Rows from block 9, named by matrix and row number. Rows with one number belong to one channel. Each number is 50 + 12 x the weight over its row's rms, rounded and kept within 0 to 99. All counts start at 0. After the name is the row's rms in percent of the matrix's.
# convs0: first 3x3 conv (model.blocks.9.convs.0.weight, 240x240x3x3), inputs 190-199, a 3x3 kernel for each
# convs1: second 3x3 conv (model.blocks.9.convs.1.weight, 240x240x3x3, transposed), outputs 190-199, a 3x3 kernel for each
convs0.127 108:50 64 44 69 61 60 40 46 41 67 42 43 66 57 60 74 54 67 50 52 52 54 49 46 42 49 49 66 52 59 42 26 45 36 53 48 46 48 54 45 29 60 39 54 62 45 44 62 44 34 41 51 59 63 37 52 51 48 69 61 62 40 40 37 50 46 53 56 67 46 42 59 30 41 53 66 61 54 50 46 34 42 43 47 42 32 56 42 60 59
convs1.127 099:51 46 45 32 48 51 60 39 56 80 45 64 27 39 53 51 43 38 63 29 59 32 58 33 38 57 49 65 49 46 54 53 48 19 44 60 55 45 62 37 51 41 48 41 44 27 42 80 49 52 51 64 67 53 41 47 41 56 46 53 35 43 52 47 41 59 39 41 29 60 46 47 50 52 78 55 52 44 46 34 53 61 76 65 46 54 86 77 45 17
convs0.128 100:67 36 62 55 47 53 22 67 43 41 47 56 65 42 49 51 54 55 44 62 39 75 54 49 59 56 55 31 36 61 47 53 49 54 49 38 46 39 66 60 73 61 57 46 38 48 44 46 57 48 72 63 45 32 52 53 49 50 53 47 64 40 39 57 48 57 64 39 75 44 56 47 56 37 63 49 63 54 56 64 55 58 49 48 35 59 35 24 32 59
convs1.128 101:52 32 42 37 50 36 47 43 62 29 45 38 58 35 58 51 68 58 54 46 41 55 66 52 59 49 53 59 38 52 65 69 77 46 48 42 63 60 38 45 52 48 55 48 50 73 46 50 44 56 38 52 58 53 85 53 54 54 45 29 55 59 52 33 30 31 51 57 38 52 34 39 40 57 54 57 49 64 58 44 34 48 50 46 47 29 53 64 71 41
convs0.129 096:46 55 56 41 59 64 44 26 55 30 40 57 29 49 63 31 64 49 48 44 74 53 56 61 46 43 57 39 42 45 58 46 49 68 57 42 24 43 49 53 60 34 56 49 71 46 58 55 51 57 45 34 65 37 47 60 38 55 49 57 40 58 77 57 74 65 44 29 54 38 47 45 57 44 70 49 44 52 43 37 52 56 47 36 43 55 14 48 36 56
convs1.129 100:62 69 43 59 51 37 65 33 31 57 57 39 64 66 54 46 47 71 56 44 59 39 40 41 18 48 43 57 37 55 61 33 56 60 65 43 50 59 55 35 35 40 40 38 46 58 53 46 40 38 58 49 40 82 60 44 33 60 71 39 64 57 52 34 43 58 56 60 71 48 42 61 44 64 26 46 48 44 53 51 60 49 59 49 80 32 35 27 53 53
convs0.130 104:46 43 55 47 41 60 48 55 75 48 51 40 28 48 41 55 60 50 66 36 73 29 63 47 36 52 44 46 50 43 47 55 50 61 49 54 51 62 41 50 42 22 50 53 68 45 26 48 63 38 43 52 23 53 49 52 56 84 41 42 60 40 65 50 54 37 64 59 41 54 43 38 60 59 42 35 46 34 48 46 24 65 44 27 52 31 63 35 58 57
convs1.130 103:54 55 46 52 59 54 41 55 51 29 39 40 54 51 48 57 57 62 36 53 44 58 36 55 62 47 68 58 33 44 46 47 43 44 67 73 54 63 68 50 56 59 32 45 62 63 43 61 52 65 54 49 52 63 61 44 77 53 69 63 65 52 67 42 47 48 23 61 38 48 66 64 29 49 29 81 52 52 53 44 31 58 47 35 44 45 61 43 59 36
convs0.131 101:44 39 57 62 28 45 66 50 34 59 53 42 28 52 47 34 27 53 46 45 61 45 37 52 55 80 33 54 63 53 21 48 36 44 64 68 38 44 72 58 76 49 61 48 40 45 73 57 49 53 53 50 48 59 45 40 26 45 44 74 58 38 55 41 68 51 56 49 58 56 46 45 46 42 56 72 56 47 70 54 50 59 43 63 51 38 47 45 51 54
convs1.131 098:25 44 84 56 43 38 43 58 60 50 40 52 58 51 47 63 46 47 59 45 50 57 59 52 63 69 50 28 41 46 54 48 80 44 57 54 54 54 21 54 48 40 52 60 69 51 49 67 43 23 60 63 53 66 62 42 45 50 22 51 42 56 34 66 61 65 47 51 46 58 66 51 30 77 49 49 60 40 59 50 55 46 59 54 52 51 51 62 63 45
convs0.132 104:48 62 28 54 29 67 43 57 46 60 54 38 41 37 42 37 24 47 43 58 62 60 53 57 37 51 74 35 75 68 57 50 52 46 49 46 65 61 49 41 24 31 44 59 50 68 51 38 62 31 58 42 17 37 66 47 72 36 58 47 61 45 37 47 26 46 55 52 35 79 59 39 45 59 46 53 47 56 54 52 44 69 43 44 53 57 47 59 59 48
convs1.132 104:72 42 54 32 60 58 54 18 44 52 59 55 48 47 72 59 52 55 44 50 45 30 54 51 37 40 48 52 79 47 67 68 50 40 65 61 54 18 50 54 63 47 55 47 69 28 41 54 62 42 60 71 45 57 56 48 48 47 39 47 62 48 66 93 30 64 62 34 42 54 36 33 45 24 51 44 61 45 34 59 53 60 49 59 42 50 38 55 31 49
convs0.133 095:53 63 57 70 51 62 37 48 25 25 44 33 53 33 39 35 48 47 11 34 37 46 55 39 40 50 50 73 48 53 59 45 70 70 66 51 70 50 46 66 38 68 38 54 49 47 59 63 36 44 54 42 58 44 51 54 50 43 61 57 51 38 36 48 27 38 60 60 22 54 57 46 44 29 40 61 41 45 52 33 50 58 34 39 38 52 38 43 51 78
convs1.133 099:21 47 42 50 56 42 51 57 45 63 66 74 40 36 61 37 48 27 38 37 61 30 41 47 46 48 40 49 29 41 36 48 60 55 76 53 51 56 63 40 71 57 43 42 48 58 54 52 52 31 67 56 42 56 64 62 53 35 31 45 41 36 53 57 63 68 46 75 54 45 65 52 42 48 47 57 52 47 38 50 52 55 57 53 51 37 59 47 52 48
convs0.134 093:54 37 34 61 50 47 56 52 27 49 39 53 32 42 27 56 39 26 56 54 51 50 54 31 38 50 27 58 49 38 57 36 43 19 29 56 50 41 54 73 64 37 44 44 50 73 43 62 57 63 46 57 47 47 58 53 44 71 36 58 55 45 35 71 50 38 63 46 48 59 50 43 58 52 60 61 47 24 49 48 44 53 47 48 46 59 40 54 54 39
convs1.134 098:53 57 45 52 45 52 66 49 43 54 40 51 41 31 54 65 50 44 67 47 24 68 34 34 70 37 32 39 05 61 21 51 66 37 65 68 51 64 43 48 47 46 61 67 52 43 78 67 29 68 59 43 50 34 55 34 59 35 59 41 46 44 32 73 43 79 60 67 41 51 72 58 40 64 56 27 53 55 47 56 50 50 54 63 29 61 28 45 53 48
convs0.135 103:58 39 51 48 40 51 60 52 57 55 60 46 50 46 17 72 33 71 58 66 49 43 55 55 47 55 26 75 61 74 48 32 44 40 53 48 44 27 67 46 52 50 40 63 39 62 57 46 21 36 50 44 59 47 46 47 42 28 53 41 44 60 43 54 49 47 44 36 49 59 62 51 58 46 42 41 45 58 35 54 63 47 68 44 57 44 84 53 66 61
convs1.135 101:45 54 53 68 61 47 55 41 51 31 60 06 54 49 67 61 52 55 74 66 52 21 45 50 44 44 82 33 15 54 46 55 65 52 71 61 57 44 29 66 36 57 60 65 41 52 55 80 69 53 66 62 47 27 51 63 46 67 40 56 50 51 43 48 44 42 56 61 71 72 48 69 34 53 35 57 61 38 44 43 57 76 70 64 39 64 65 47 43 56
convs0.136 101:46 63 62 21 64 64 29 58 45 36 60 28 47 24 61 27 40 63 33 52 28 40 40 45 48 55 54 44 79 68 53 64 55 51 55 35 39 52 54 65 59 46 55 36 43 44 42 60 59 44 75 65 46 36 45 34 59 50 53 58 67 47 45 57 67 66 67 58 55 43 11 45 57 50 57 43 46 68 42 46 33 63 73 44 40 48 41 31 48 41
convs1.136 101:54 46 42 72 36 55 49 30 45 50 45 47 33 60 38 34 55 61 49 57 54 26 53 60 62 49 77 51 59 59 63 54 65 60 89 81 69 61 56 63 55 60 48 39 61 43 36 52 41 55 45 59 50 43 55 56 45 41 50 49 50 57 39 28 41 28 48 72 83 64 21 59 55 61 47 43 65 37 63 64 30 46 33 47 65 60 61 58 74 45
convs0.137 090:56 42 53 49 70 53 45 48 60 34 45 66 53 58 52 59 67 50 40 36 63 37 59 46 47 43 62 57 56 44 51 45 62 47 45 36 51 35 23 42 33 62 38 48 45 36 48 53 53 60 19 33 49 24 55 61 64 51 49 58 52 66 48 49 53 48 54 37 56 40 41 33 38 37 41 68 66 71 46 36 53 35 62 54 33 39 48 35 58 58
convs1.137 096:53 42 47 42 61 52 49 31 67 45 50 44 54 27 66 55 43 41 34 30 64 35 48 56 32 52 40 45 48 51 56 51 52 64 43 61 53 37 53 47 58 48 70 47 46 58 80 61 44 63 52 47 47 79 48 48 42 44 59 49 38 45 55 55 47 50 48 41 57 52 65 39 53 71 49 66 44 50 63 40 47 56 63 37 41 48 45 52 34 68
convs0.138 094:41 51 67 48 41 37 10 36 63 76 20 20 70 59 34 55 25 50 66 72 66 43 35 75 47 56 51 49 48 32 59 46 55 52 57 37 31 47 64 44 49 32 33 49 49 56 53 27 51 49 57 54 56 56 32 32 51 36 55 19 50 52 48 47 57 53 39 61 46 44 36 71 54 38 46 41 23 33 48 35 50 46 43 35 26 25 48 53 46 29
convs1.138 096:53 35 49 69 43 53 71 41 30 43 44 58 44 68 53 63 40 40 64 53 61 63 55 49 44 49 54 44 50 50 37 54 47 37 54 65 62 41 34 36 60 44 47 42 62 26 21 54 45 62 66 68 53 51 43 45 68 56 36 30 48 65 60 67 58 65 57 49 63 65 57 39 28 37 58 56 69 33 54 41 50 42 38 32 49 45 51 57 53 45
convs0.139 104:36 48 61 46 47 56 48 63 62 74 43 56 48 70 42 51 36 53 45 58 23 27 56 52 49 38 53 44 40 27 28 66 59 41 27 53 30 42 35 47 53 60 34 50 57 89 25 51 63 42 59 50 47 34 64 51 52 54 45 35 50 43 31 44 47 55 44 37 51 36 42 43 40 38 37 64 39 47 58 47 62 38 73 49 51 74 48 44 48 55
convs1.139 104:56 67 56 52 52 28 67 55 58 49 53 42 44 26 62 75 55 46 39 63 65 53 55 48 58 54 41 52 56 38 58 50 61 57 63 46 43 49 56 37 65 43 54 57 52 40 51 63 50 54 49 26 37 31 36 53 68 55 69 53 59 49 48 47 48 40 40 47 53 57 46 44 37 51 39 40 72 56 37 58 67 45 69 55 39 50 60 36 64 48
convs0.140 093:32 42 53 64 31 51 63 37 57 29 51 33 61 64 43 20 63 68 59 42 48 41 48 38 39 53 52 41 33 43 51 60 33 31 47 60 58 70 66 40 52 39 29 41 51 37 56 48 54 35 51 51 49 56 53 59 43 47 47 52 30 54 55 49 42 37 52 32 48 33 50 73 51 46 48 65 47 59 43 57 67 35 28 49 45 51 44 59 67 62
convs1.140 092:40 67 64 52 37 33 46 50 75 44 63 39 59 66 62 60 62 63 20 68 64 61 55 64 50 37 31 50 24 50 75 58 33 40 69 51 59 40 48 53 64 42 65 59 55 47 45 64 63 57 53 49 38 28 38 63 55 52 51 60 43 22 33 42 43 60 30 56 38 60 37 47 39 56 40 31 39 52 58 34 53 78 50 48 60 60 66 57 53 40
convs0.141 099:52 39 72 52 64 48 30 47 44 63 62 29 39 28 67 30 46 35 55 56 29 56 65 59 37 67 61 50 43 72 52 65 32 45 53 50 55 53 41 52 58 52 41 35 53 58 71 45 53 41 49 37 57 39 48 55 61 76 56 57 37 57 42 37 57 42 22 57 41 69 50 66 56 49 47 33 54 37 50 25 68 50 46 38 69 55 58 54 46 51
convs1.141 102:56 62 52 52 21 38 56 47 46 40 37 48 36 53 40 58 80 36 25 60 51 51 40 68 50 43 55 74 61 63 35 20 37 73 55 46 52 54 78 52 54 54 67 74 52 58 42 35 57 56 63 38 50 25 44 40 43 63 61 47 78 64 33 39 64 30 43 73 38 38 56 60 44 74 46 50 53 62 60 56 50 56 38 31 40 66 41 47 65 52
convs0.142 096:53 30 28 53 38 64 47 51 33 63 14 45 62 61 61 25 62 60 45 56 54 55 36 37 38 36 46 57 51 53 57 63 70 37 33 57 53 33 50 43 43 37 44 40 71 54 43 54 48 53 64 41 35 60 57 31 41 66 39 35 66 67 37 36 59 46 41 25 54 46 62 59 46 43 41 38 36 55 64 31 19 57 67 39 49 62 42 49 51 62
convs1.142 102:46 28 59 48 40 30 45 50 51 54 50 57 76 35 48 43 48 26 65 61 52 57 47 20 50 36 82 49 59 44 45 45 45 44 33 54 43 64 45 46 29 56 66 67 25 51 47 59 60 46 66 43 61 55 53 41 50 56 62 41 39 58 69 45 48 54 50 66 33 56 51 46 66 75 71 61 56 43 56 68 35 35 33 26 56 39 58 59 49 37
convs0.143 096:29 49 56 36 33 40 54 42 45 45 48 63 69 46 49 35 70 67 53 53 44 84 37 39 44 45 82 51 48 41 76 70 57 39 63 50 82 61 39 38 31 29 36 53 35 42 30 57 40 62 43 60 27 35 63 65 51 66 42 50 38 63 55 40 41 57 52 38 47 59 60 49 55 70 74 33 35 69 40 29 59 59 47 33 54 44 51 32 38 42
convs1.143 101:29 53 38 52 41 49 63 55 49 27 45 42 58 58 24 64 25 36 64 57 41 68 46 33 54 53 41 46 56 40 58 63 48 38 56 42 49 58 51 35 57 58 54 60 37 55 72 46 41 48 61 43 48 61 45 44 53 41 43 25 68 41 59 53 43 62 33 65 46 40 48 47 61 78 55 45 55 72 42 58 60 61 35 38 50 50 53 12 37 52
convs0.144 096:48 43 39 43 44 50 48 58 52 50 53 35 35 44 49 50 61 56 48 32 52 45 33 48 61 56 71 37 38 30 49 50 35 60 31 67 62 59 39 49 45 38 46 48 57 40 33 42 48 58 40 64 53 57 55 67 73 38 35 49 63 46 40 63 53 56 38 68 50 30 60 61 55 38 51 59 75 50 47 54 39 55 30 56 47 43 64 59 48 54
convs1.144 095:49 50 41 68 61 59 56 56 51 34 48 49 44 33 43 39 43 28 29 37 39 54 59 56 72 60 59 47 38 49 53 56 53 72 52 48 36 51 60 57 63 53 66 51 68 43 47 55 38 48 46 43 44 53 38 44 48 45 56 48 58 76 57 54 65 60 53 48 46 56 55 44 51 59 51 48 34 69 30 46 48 54 57 45 56 58 59 34 57 56
convs0.145 104:37 53 48 56 47 52 48 38 35 63 44 35 50 69 60 44 25 39 42 39 41 43 52 69 75 47 58 53 42 52 65 53 35 46 62 48 55 48 43 47 27 46 38 35 53 60 36 61 75 49 59 49 51 35 44 47 53 49 49 31 56 56 43 58 63 44 58 57 45 74 54 61 53 27 32 52 45 35 59 20 63 66 46 63 49 53 63 39 46 80
convs1.145 102:54 47 28 54 58 39 69 54 50 51 56 51 62 46 45 55 48 51 79 73 61 57 60 43 62 56 43 62 46 29 50 34 54 46 48 39 48 54 62 60 68 54 38 53 61 60 63 49 43 44 38 51 66 54 57 50 42 29 51 61 64 54 47 55 53 61 63 45 45 66 39 36 33 50 56 54 47 51 35 45 42 69 49 46 65 52 60 43 35 46
convs0.146 099:52 47 35 52 51 61 50 78 37 38 49 40 58 52 51 26 59 51 61 72 71 69 37 31 58 40 41 47 65 58 44 47 53 50 18 56 78 79 87 43 44 53 26 62 61 50 42 56 63 54 65 28 51 73 48 49 45 62 59 71 60 37 58 45 52 42 69 66 53 68 66 48 49 46 47 55 57 52 47 38 35 41 53 58 54 46 48 39 57 49
convs1.146 103:60 62 36 31 51 56 37 43 57 55 47 52 31 41 57 45 40 56 26 54 52 60 49 60 26 64 49 21 43 49 52 60 42 63 47 67 50 27 56 29 32 54 58 53 36 49 61 54 59 29 47 36 47 43 43 47 53 57 60 54 63 59 48 59 49 43 47 50 62 54 57 57 38 56 46 43 43 63 37 58 56 48 54 64 27 41 45 51 51 53
convs0.147 097:36 38 42 41 48 55 61 46 63 44 56 55 16 52 55 21 53 32 46 50 63 60 60 41 13 40 40 44 32 51 40 52 55 79 68 70 49 52 52 50 46 30 38 27 62 43 59 29 54 46 34 47 61 47 76 51 44 37 58 41 65 59 52 59 79 40 47 58 49 51 71 57 58 46 43 46 56 55 39 55 50 47 39 46 47 42 40 54 44 55
convs1.147 096:62 62 50 53 44 55 59 48 59 43 68 40 44 39 36 56 44 58 29 67 47 37 35 53 53 57 55 43 26 29 61 46 35 42 57 51 55 62 63 41 55 64 22 52 57 45 32 53 50 30 61 54 53 77 51 71 53 44 59 55 63 56 54 55 47 52 32 77 52 40 51 35 48 50 51 36 23 44 44 60 57 47 47 56 69 66 11 40 55 32
convs0.148 095:52 38 48 57 41 37 32 54 51 46 54 56 55 63 44 24 55 25 56 48 59 35 44 51 42 33 63 28 52 68 43 53 54 48 37 57 55 62 42 55 46 56 66 48 62 38 51 41 55 33 36 42 50 56 21 41 58 52 58 66 51 46 64 53 32 41 34 42 55 42 38 47 37 41 40 43 47 50 73 45 52 52 68 55 44 55 55 51 46 33
convs1.148 096:63 44 56 37 63 47 50 38 42 60 79 46 63 73 54 42 46 53 60 67 70 61 61 86 46 50 29 44 70 49 34 61 72 55 50 65 66 74 52 47 46 28 43 55 55 65 19 65 45 38 53 67 29 56 45 55 43 49 42 46 47 45 50 68 39 53 31 43 51 33 40 45 56 38 49 44 48 35 53 54 61 69 53 48 49 69 42 44 31 37
convs0.149 104:39 71 50 55 42 60 52 25 43 45 74 52 34 54 14 63 64 63 58 54 56 53 43 58 53 46 40 58 41 57 37 58 68 53 28 49 37 46 51 63 46 45 34 34 70 42 38 62 42 39 50 58 55 41 39 37 61 65 53 46 53 49 52 52 56 54 57 55 59 56 44 40 55 46 39 42 53 51 43 48 44 52 59 66 50 43 53 47 41 23
convs1.149 106:50 50 44 60 38 36 49 31 49 70 59 53 93 44 49 54 12 30 64 38 51 40 38 74 60 65 47 78 64 52 56 43 48 59 40 38 56 26 60 61 39 40 62 49 39 61 57 62 34 31 22 32 55 51 47 42 53 57 56 58 36 53 57 54 48 58 64 43 52 47 66 67 49 64 56 76 35 51 64 58 36 44 49 44 39 44 36 49 65 56
convs0.150 098:38 54 46 59 48 35 52 56 61 40 67 28 32 60 43 56 46 71 49 53 51 43 62 51 48 51 38 49 58 46 42 48 52 52 38 62 52 45 40 50 42 32 58 45 44 49 63 63 61 45 50 56 57 38 48 71 55 51 60 45 46 64 48 37 41 45 52 61 47 81 64 53 65 43 45 37 69 53 37 58 53 43 42 56 49 63 70 46 52 69
convs1.150 099:47 64 48 45 45 54 27 37 50 63 56 48 32 22 38 49 39 46 41 67 45 67 55 33 65 57 40 74 38 59 48 36 33 63 53 44 51 55 50 42 62 38 52 46 31 41 67 74 40 50 62 45 71 52 37 43 50 53 64 61 53 62 72 47 62 49 39 55 45 35 36 51 56 61 49 73 42 42 41 75 53 33 52 65 45 56 58 57 55 74
convs0.151 103:58 48 41 49 44 51 77 34 56 31 42 44 46 39 48 44 43 33 55 26 79 38 39 64 55 35 42 63 79 40 39 45 30 54 71 61 51 34 45 54 71 41 70 48 63 58 46 36 54 55 42 39 34 66 38 26 51 60 57 50 38 28 34 25 50 52 66 47 52 62 42 51 53 22 46 42 49 58 23 44 56 57 48 51 63 51 43 49 52 44
convs1.151 099:58 77 52 43 58 64 31 42 50 39 61 35 71 59 66 61 54 37 44 48 30 39 45 80 49 67 51 51 54 46 50 24 54 47 40 35 50 48 66 58 56 45 51 58 71 64 57 63 61 51 26 61 41 59 54 49 58 32 52 61 54 60 66 44 53 61 50 48 55 52 65 42 53 53 42 37 50 44 51 54 43 22 49 40 26 48 34 60 42 48
convs0.152 086:61 56 22 53 38 36 47 52 52 56 57 73 63 41 60 34 61 46 45 50 56 44 39 58 27 58 63 48 39 48 48 70 53 61 68 41 48 40 54 34 55 56 48 50 46 46 47 54 50 77 48 65 46 57 48 53 80 60 61 65 34 23 37 39 49 55 48 58 71 56 51 32 58 66 38 58 39 46 42 58 62 53 43 60 54 55 76 52 46 21
convs1.152 095:60 63 42 64 69 37 51 53 21 16 32 56 27 63 30 62 53 57 38 61 84 20 49 31 40 30 46 37 63 35 45 52 42 78 47 30 27 43 35 45 48 30 27 31 19 31 23 52 54 43 49 51 28 76 33 75 50 44 57 42 47 50 42 62 46 53 57 47 48 65 44 56 60 58 64 38 33 54 36 48 68 46 41 67 39 35 62 59 59 45
convs0.153 094:57 26 48 59 45 49 46 59 61 36 61 37 57 41 26 65 60 78 45 58 50 74 71 38 56 52 58 50 39 61 67 32 47 55 46 52 51 33 51 63 36 36 59 68 37 71 63 54 44 38 50 47 54 33 70 50 46 62 49 58 62 57 36 75 45 54 66 49 51 42 30 50 67 30 47 46 62 62 56 43 46 41 47 40 67 75 74 48 42 55
convs1.153 096:73 61 44 50 50 44 49 62 23 36 55 57 48 55 44 40 49 49 48 30 44 56 54 53 53 58 37 52 53 39 55 50 28 46 45 50 56 34 29 49 34 53 73 34 50 44 40 49 52 34 56 46 56 33 43 34 69 62 55 46 53 43 55 61 71 56 64 37 57 57 34 49 40 57 58 52 34 48 36 57 50 71 41 63 75 47 66 35 42 56
convs0.154 094:59 44 35 64 61 29 32 38 43 61 30 50 44 48 54 45 52 36 57 58 55 51 45 67 55 49 50 44 49 46 42 49 77 36 49 57 21 35 51 45 38 56 51 46 62 61 47 42 36 38 77 42 48 91 41 53 45 23 55 54 56 54 58 47 32 59 44 51 53 59 80 72 41 35 35 69 40 47 56 34 35 63 51 56 60 38 38 41 44 34
convs1.154 098:61 52 65 52 35 38 49 27 53 43 35 29 34 48 63 51 70 58 39 42 35 56 58 63 51 43 43 26 59 33 32 49 61 65 42 63 68 49 61 41 43 54 30 64 68 07 52 56 48 51 56 60 55 65 62 43 44 71 38 61 46 50 28 59 58 78 42 48 79 37 43 68 77 36 24 56 54 46 41 61 53 57 53 59 42 60 56 59 54 67
convs0.155 106:47 44 38 49 42 50 57 54 66 52 49 50 44 12 56 59 30 71 44 42 37 39 37 49 62 47 45 50 53 57 50 63 69 53 37 37 48 62 50 68 42 60 58 47 24 49 56 61 41 39 19 53 56 49 58 60 65 62 42 63 42 44 41 38 57 65 43 48 59 58 61 54 47 36 62 34 39 64 51 48 46 59 53 50 46 46 57 52 39 57
convs1.155 103:66 51 71 54 51 37 67 32 30 43 46 30 56 62 59 43 52 25 34 43 32 46 69 33 59 47 64 45 60 65 67 49 38 49 63 47 50 47 46 34 57 56 62 44 65 49 54 52 70 28 71 40 34 50 37 36 43 45 29 46 64 69 59 45 34 59 33 62 80 45 52 60 52 45 82 56 58 36 46 48 51 50 44 55 37 51 32 38 47 68
convs0.156 110:32 37 33 50 40 66 51 42 57 60 46 37 68 30 61 69 43 46 51 49 66 59 39 53 38 74 54 58 51 51 40 40 57 50 61 42 44 74 39 65 56 50 48 29 17 41 37 46 41 56 55 20 51 56 44 43 45 48 59 54 66 55 28 58 41 64 46 49 51 22 52 41 53 27 48 67 49 59 59 44 50 40 47 54 51 36 25 54 44 46
convs1.156 107:61 59 41 54 69 47 60 42 46 29 64 62 39 64 65 50 66 46 52 62 44 66 50 56 32 30 48 33 39 68 48 56 52 53 66 34 45 50 51 29 36 49 69 29 72 33 60 47 50 28 60 76 37 52 75 31 31 44 50 46 56 46 46 70 84 42 75 57 46 22 44 43 52 48 58 54 45 68 57 59 50 42 41 59 65 56 33 44 49 45
convs0.157 099:53 46 39 43 43 57 54 64 41 48 38 43 48 56 55 52 66 68 41 90 57 62 57 63 46 16 58 45 64 20 67 38 45 51 60 57 40 51 61 49 38 69 61 63 61 42 44 65 47 47 48 47 45 46 48 41 70 27 65 44 51 56 39 25 40 54 44 42 62 71 54 75 42 54 65 71 53 39 48 44 51 42 64 72 54 74 56 42 40 32
convs1.157 096:67 38 50 55 47 62 34 46 41 71 37 57 48 44 48 50 48 36 53 67 46 61 39 43 58 44 62 36 50 31 46 52 45 44 46 60 46 34 63 59 56 51 62 48 31 60 48 54 37 53 39 45 24 48 49 47 45 44 43 50 38 39 55 44 56 47 30 49 44 49 50 53 38 42 26 43 48 29 42 63 53 52 55 55 31 62 48 55 53 59
convs0.158 087:60 49 49 67 32 39 35 28 53 46 47 22 31 34 52 56 55 65 53 21 34 30 44 31 46 42 44 42 51 46 47 45 44 71 34 52 47 54 72 58 32 50 39 40 38 52 39 32 36 39 50 53 49 43 56 52 58 70 55 58 53 55 32 27 36 49 49 46 59 39 45 58 67 41 55 49 31 43 38 45 41 55 48 34 46 46 61 37 60 46
convs1.158 092:19 57 39 34 62 41 49 47 46 48 62 47 54 59 41 40 42 44 40 30 52 49 20 62 55 36 47 52 68 53 54 66 57 35 26 53 53 41 57 43 58 35 40 41 50 61 65 46 33 61 34 75 61 54 66 42 33 53 36 48 45 53 72 46 51 51 41 52 67 54 41 54 55 28 33 38 47 46 64 75 49 37 38 48 53 50 46 76 57 51
convs0.159 102:43 45 32 40 48 47 63 54 73 63 60 44 54 56 56 55 69 34 32 33 38 58 60 50 40 53 69 64 48 40 61 30 71 58 57 57 41 50 55 64 40 58 52 28 81 58 52 56 42 25 45 56 53 42 61 42 51 51 49 59 70 54 30 53 48 57 45 72 59 53 31 35 76 62 33 81 51 36 70 58 43 44 67 29 50 32 27 30 40 50
convs1.159 105:40 31 63 39 65 59 52 49 55 56 50 43 59 65 36 50 65 53 49 62 50 61 38 52 41 54 41 52 48 26 50 48 60 55 46 38 47 67 57 45 41 57 51 56 32 51 48 55 51 56 49 54 43 53 64 67 33 37 43 64 58 72 50 47 28 46 51 53 37 66 41 43 45 52 50 76 61 37 41 69 79 32 49 53 54 62 47 55 32 42
convs0.160 096:38 48 61 46 53 48 56 37 49 50 56 61 45 49 63 78 48 30 44 52 59 48 56 54 54 32 48 64 33 38 32 39 61 28 49 51 38 39 48 62 39 57 46 46 54 54 53 32 48 40 68 58 43 41 39 45 35 45 63 67 56 50 49 51 57 31 49 26 60 74 44 56 52 56 47 29 64 59 63 69 51 39 63 67 64 44 44 54 45 57
convs1.160 097:52 54 48 51 31 45 43 35 69 40 52 21 26 44 73 36 78 58 74 49 47 52 37 40 42 52 65 67 47 56 23 52 61 41 43 41 56 66 47 61 60 57 62 32 46 45 41 50 54 47 38 43 51 65 45 63 29 41 49 63 54 39 47 51 28 65 77 56 56 61 32 45 58 52 58 49 33 39 28 66 36 48 55 30 56 54 37 68 50 61
convs0.161 098:27 56 52 40 49 48 32 54 52 43 45 34 58 50 47 66 69 38 78 27 42 33 75 37 56 37 38 56 62 46 58 59 50 28 37 65 65 64 39 38 68 29 41 52 38 43 38 46 56 63 47 50 53 45 63 65 44 41 53 57 62 66 41 70 45 46 63 80 60 58 49 46 67 50 32 47 75 51 64 52 28 67 45 64 42 47 44 49 33 49
convs1.161 104:48 56 43 39 42 46 50 51 46 65 33 57 48 43 56 63 26 43 52 25 56 44 54 59 43 57 30 62 54 54 68 61 25 62 62 60 45 43 71 46 27 53 56 63 64 37 55 49 35 60 64 78 56 56 37 37 38 30 39 38 53 43 45 43 43 62 38 43 44 44 60 41 45 17 55 49 48 47 48 57 44 49 37 50 49 58 49 38 55 43
convs0.162 100:43 66 72 43 42 47 43 65 46 23 49 26 49 52 30 42 60 46 44 56 44 43 42 33 34 52 40 61 50 49 57 62 46 42 52 49 61 45 64 49 54 43 34 46 38 37 51 35 29 61 42 36 54 40 55 62 57 53 56 65 51 33 51 37 45 71 60 55 49 54 37 54 47 65 46 49 45 60 52 53 53 58 47 50 47 55 52 65 67 56
convs1.162 102:52 25 67 45 60 57 73 85 53 61 10 52 65 27 42 47 34 32 41 35 53 51 62 33 53 35 47 54 36 42 66 43 79 29 12 53 27 49 52 68 68 31 50 51 66 54 52 37 51 33 41 68 52 31 60 69 67 59 45 44 47 53 79 39 72 42 45 61 43 18 48 38 55 44 36 62 51 24 61 53 62 37 54 39 56 52 37 44 51 57
convs0.163 104:50 42 41 41 59 41 54 69 43 74 56 71 57 50 51 36 40 61 62 51 46 20 26 56 51 54 43 47 51 61 42 50 48 46 67 36 33 38 43 43 35 46 23 60 57 44 41 50 59 75 72 37 30 53 30 69 51 36 50 43 63 64 56 67 45 47 44 44 51 50 40 28 43 32 57 52 41 39 42 14 62 68 61 46 35 39 39 23 35 24
convs1.163 103:63 54 36 47 40 51 75 55 70 38 50 58 39 47 66 33 45 70 26 41 57 64 59 45 67 48 46 51 65 40 42 63 69 39 25 60 60 41 52 49 72 33 49 61 56 34 34 46 36 45 27 46 52 60 90 84 50 47 45 48 32 60 56 28 53 36 53 49 48 56 59 55 40 54 63 54 69 42 52 43 54 48 54 54 47 59 59 61 43 62
convs0.164 101:34 34 56 57 44 55 51 59 47 41 45 45 41 75 40 65 48 38 27 43 52 38 28 72 45 42 59 57 56 67 50 57 58 65 59 35 78 69 76 45 73 76 43 37 39 39 66 52 48 45 46 41 58 37 74 36 74 44 45 34 40 39 67 34 48 72 62 57 65 53 60 55 51 67 52 56 67 37 42 37 61 34 56 44 37 31 50 36 55 58
convs1.164 104:38 44 66 26 58 45 30 47 67 53 41 55 72 57 55 46 35 58 67 57 51 36 47 45 60 13 59 56 30 50 58 70 42 47 61 34 64 67 57 47 43 62 41 68 51 38 58 51 42 39 54 62 43 71 18 44 42 49 47 53 34 50 44 47 53 38 72 52 31 44 56 54 27 62 49 49 34 71 62 33 46 26 41 52 59 71 49 52 40 65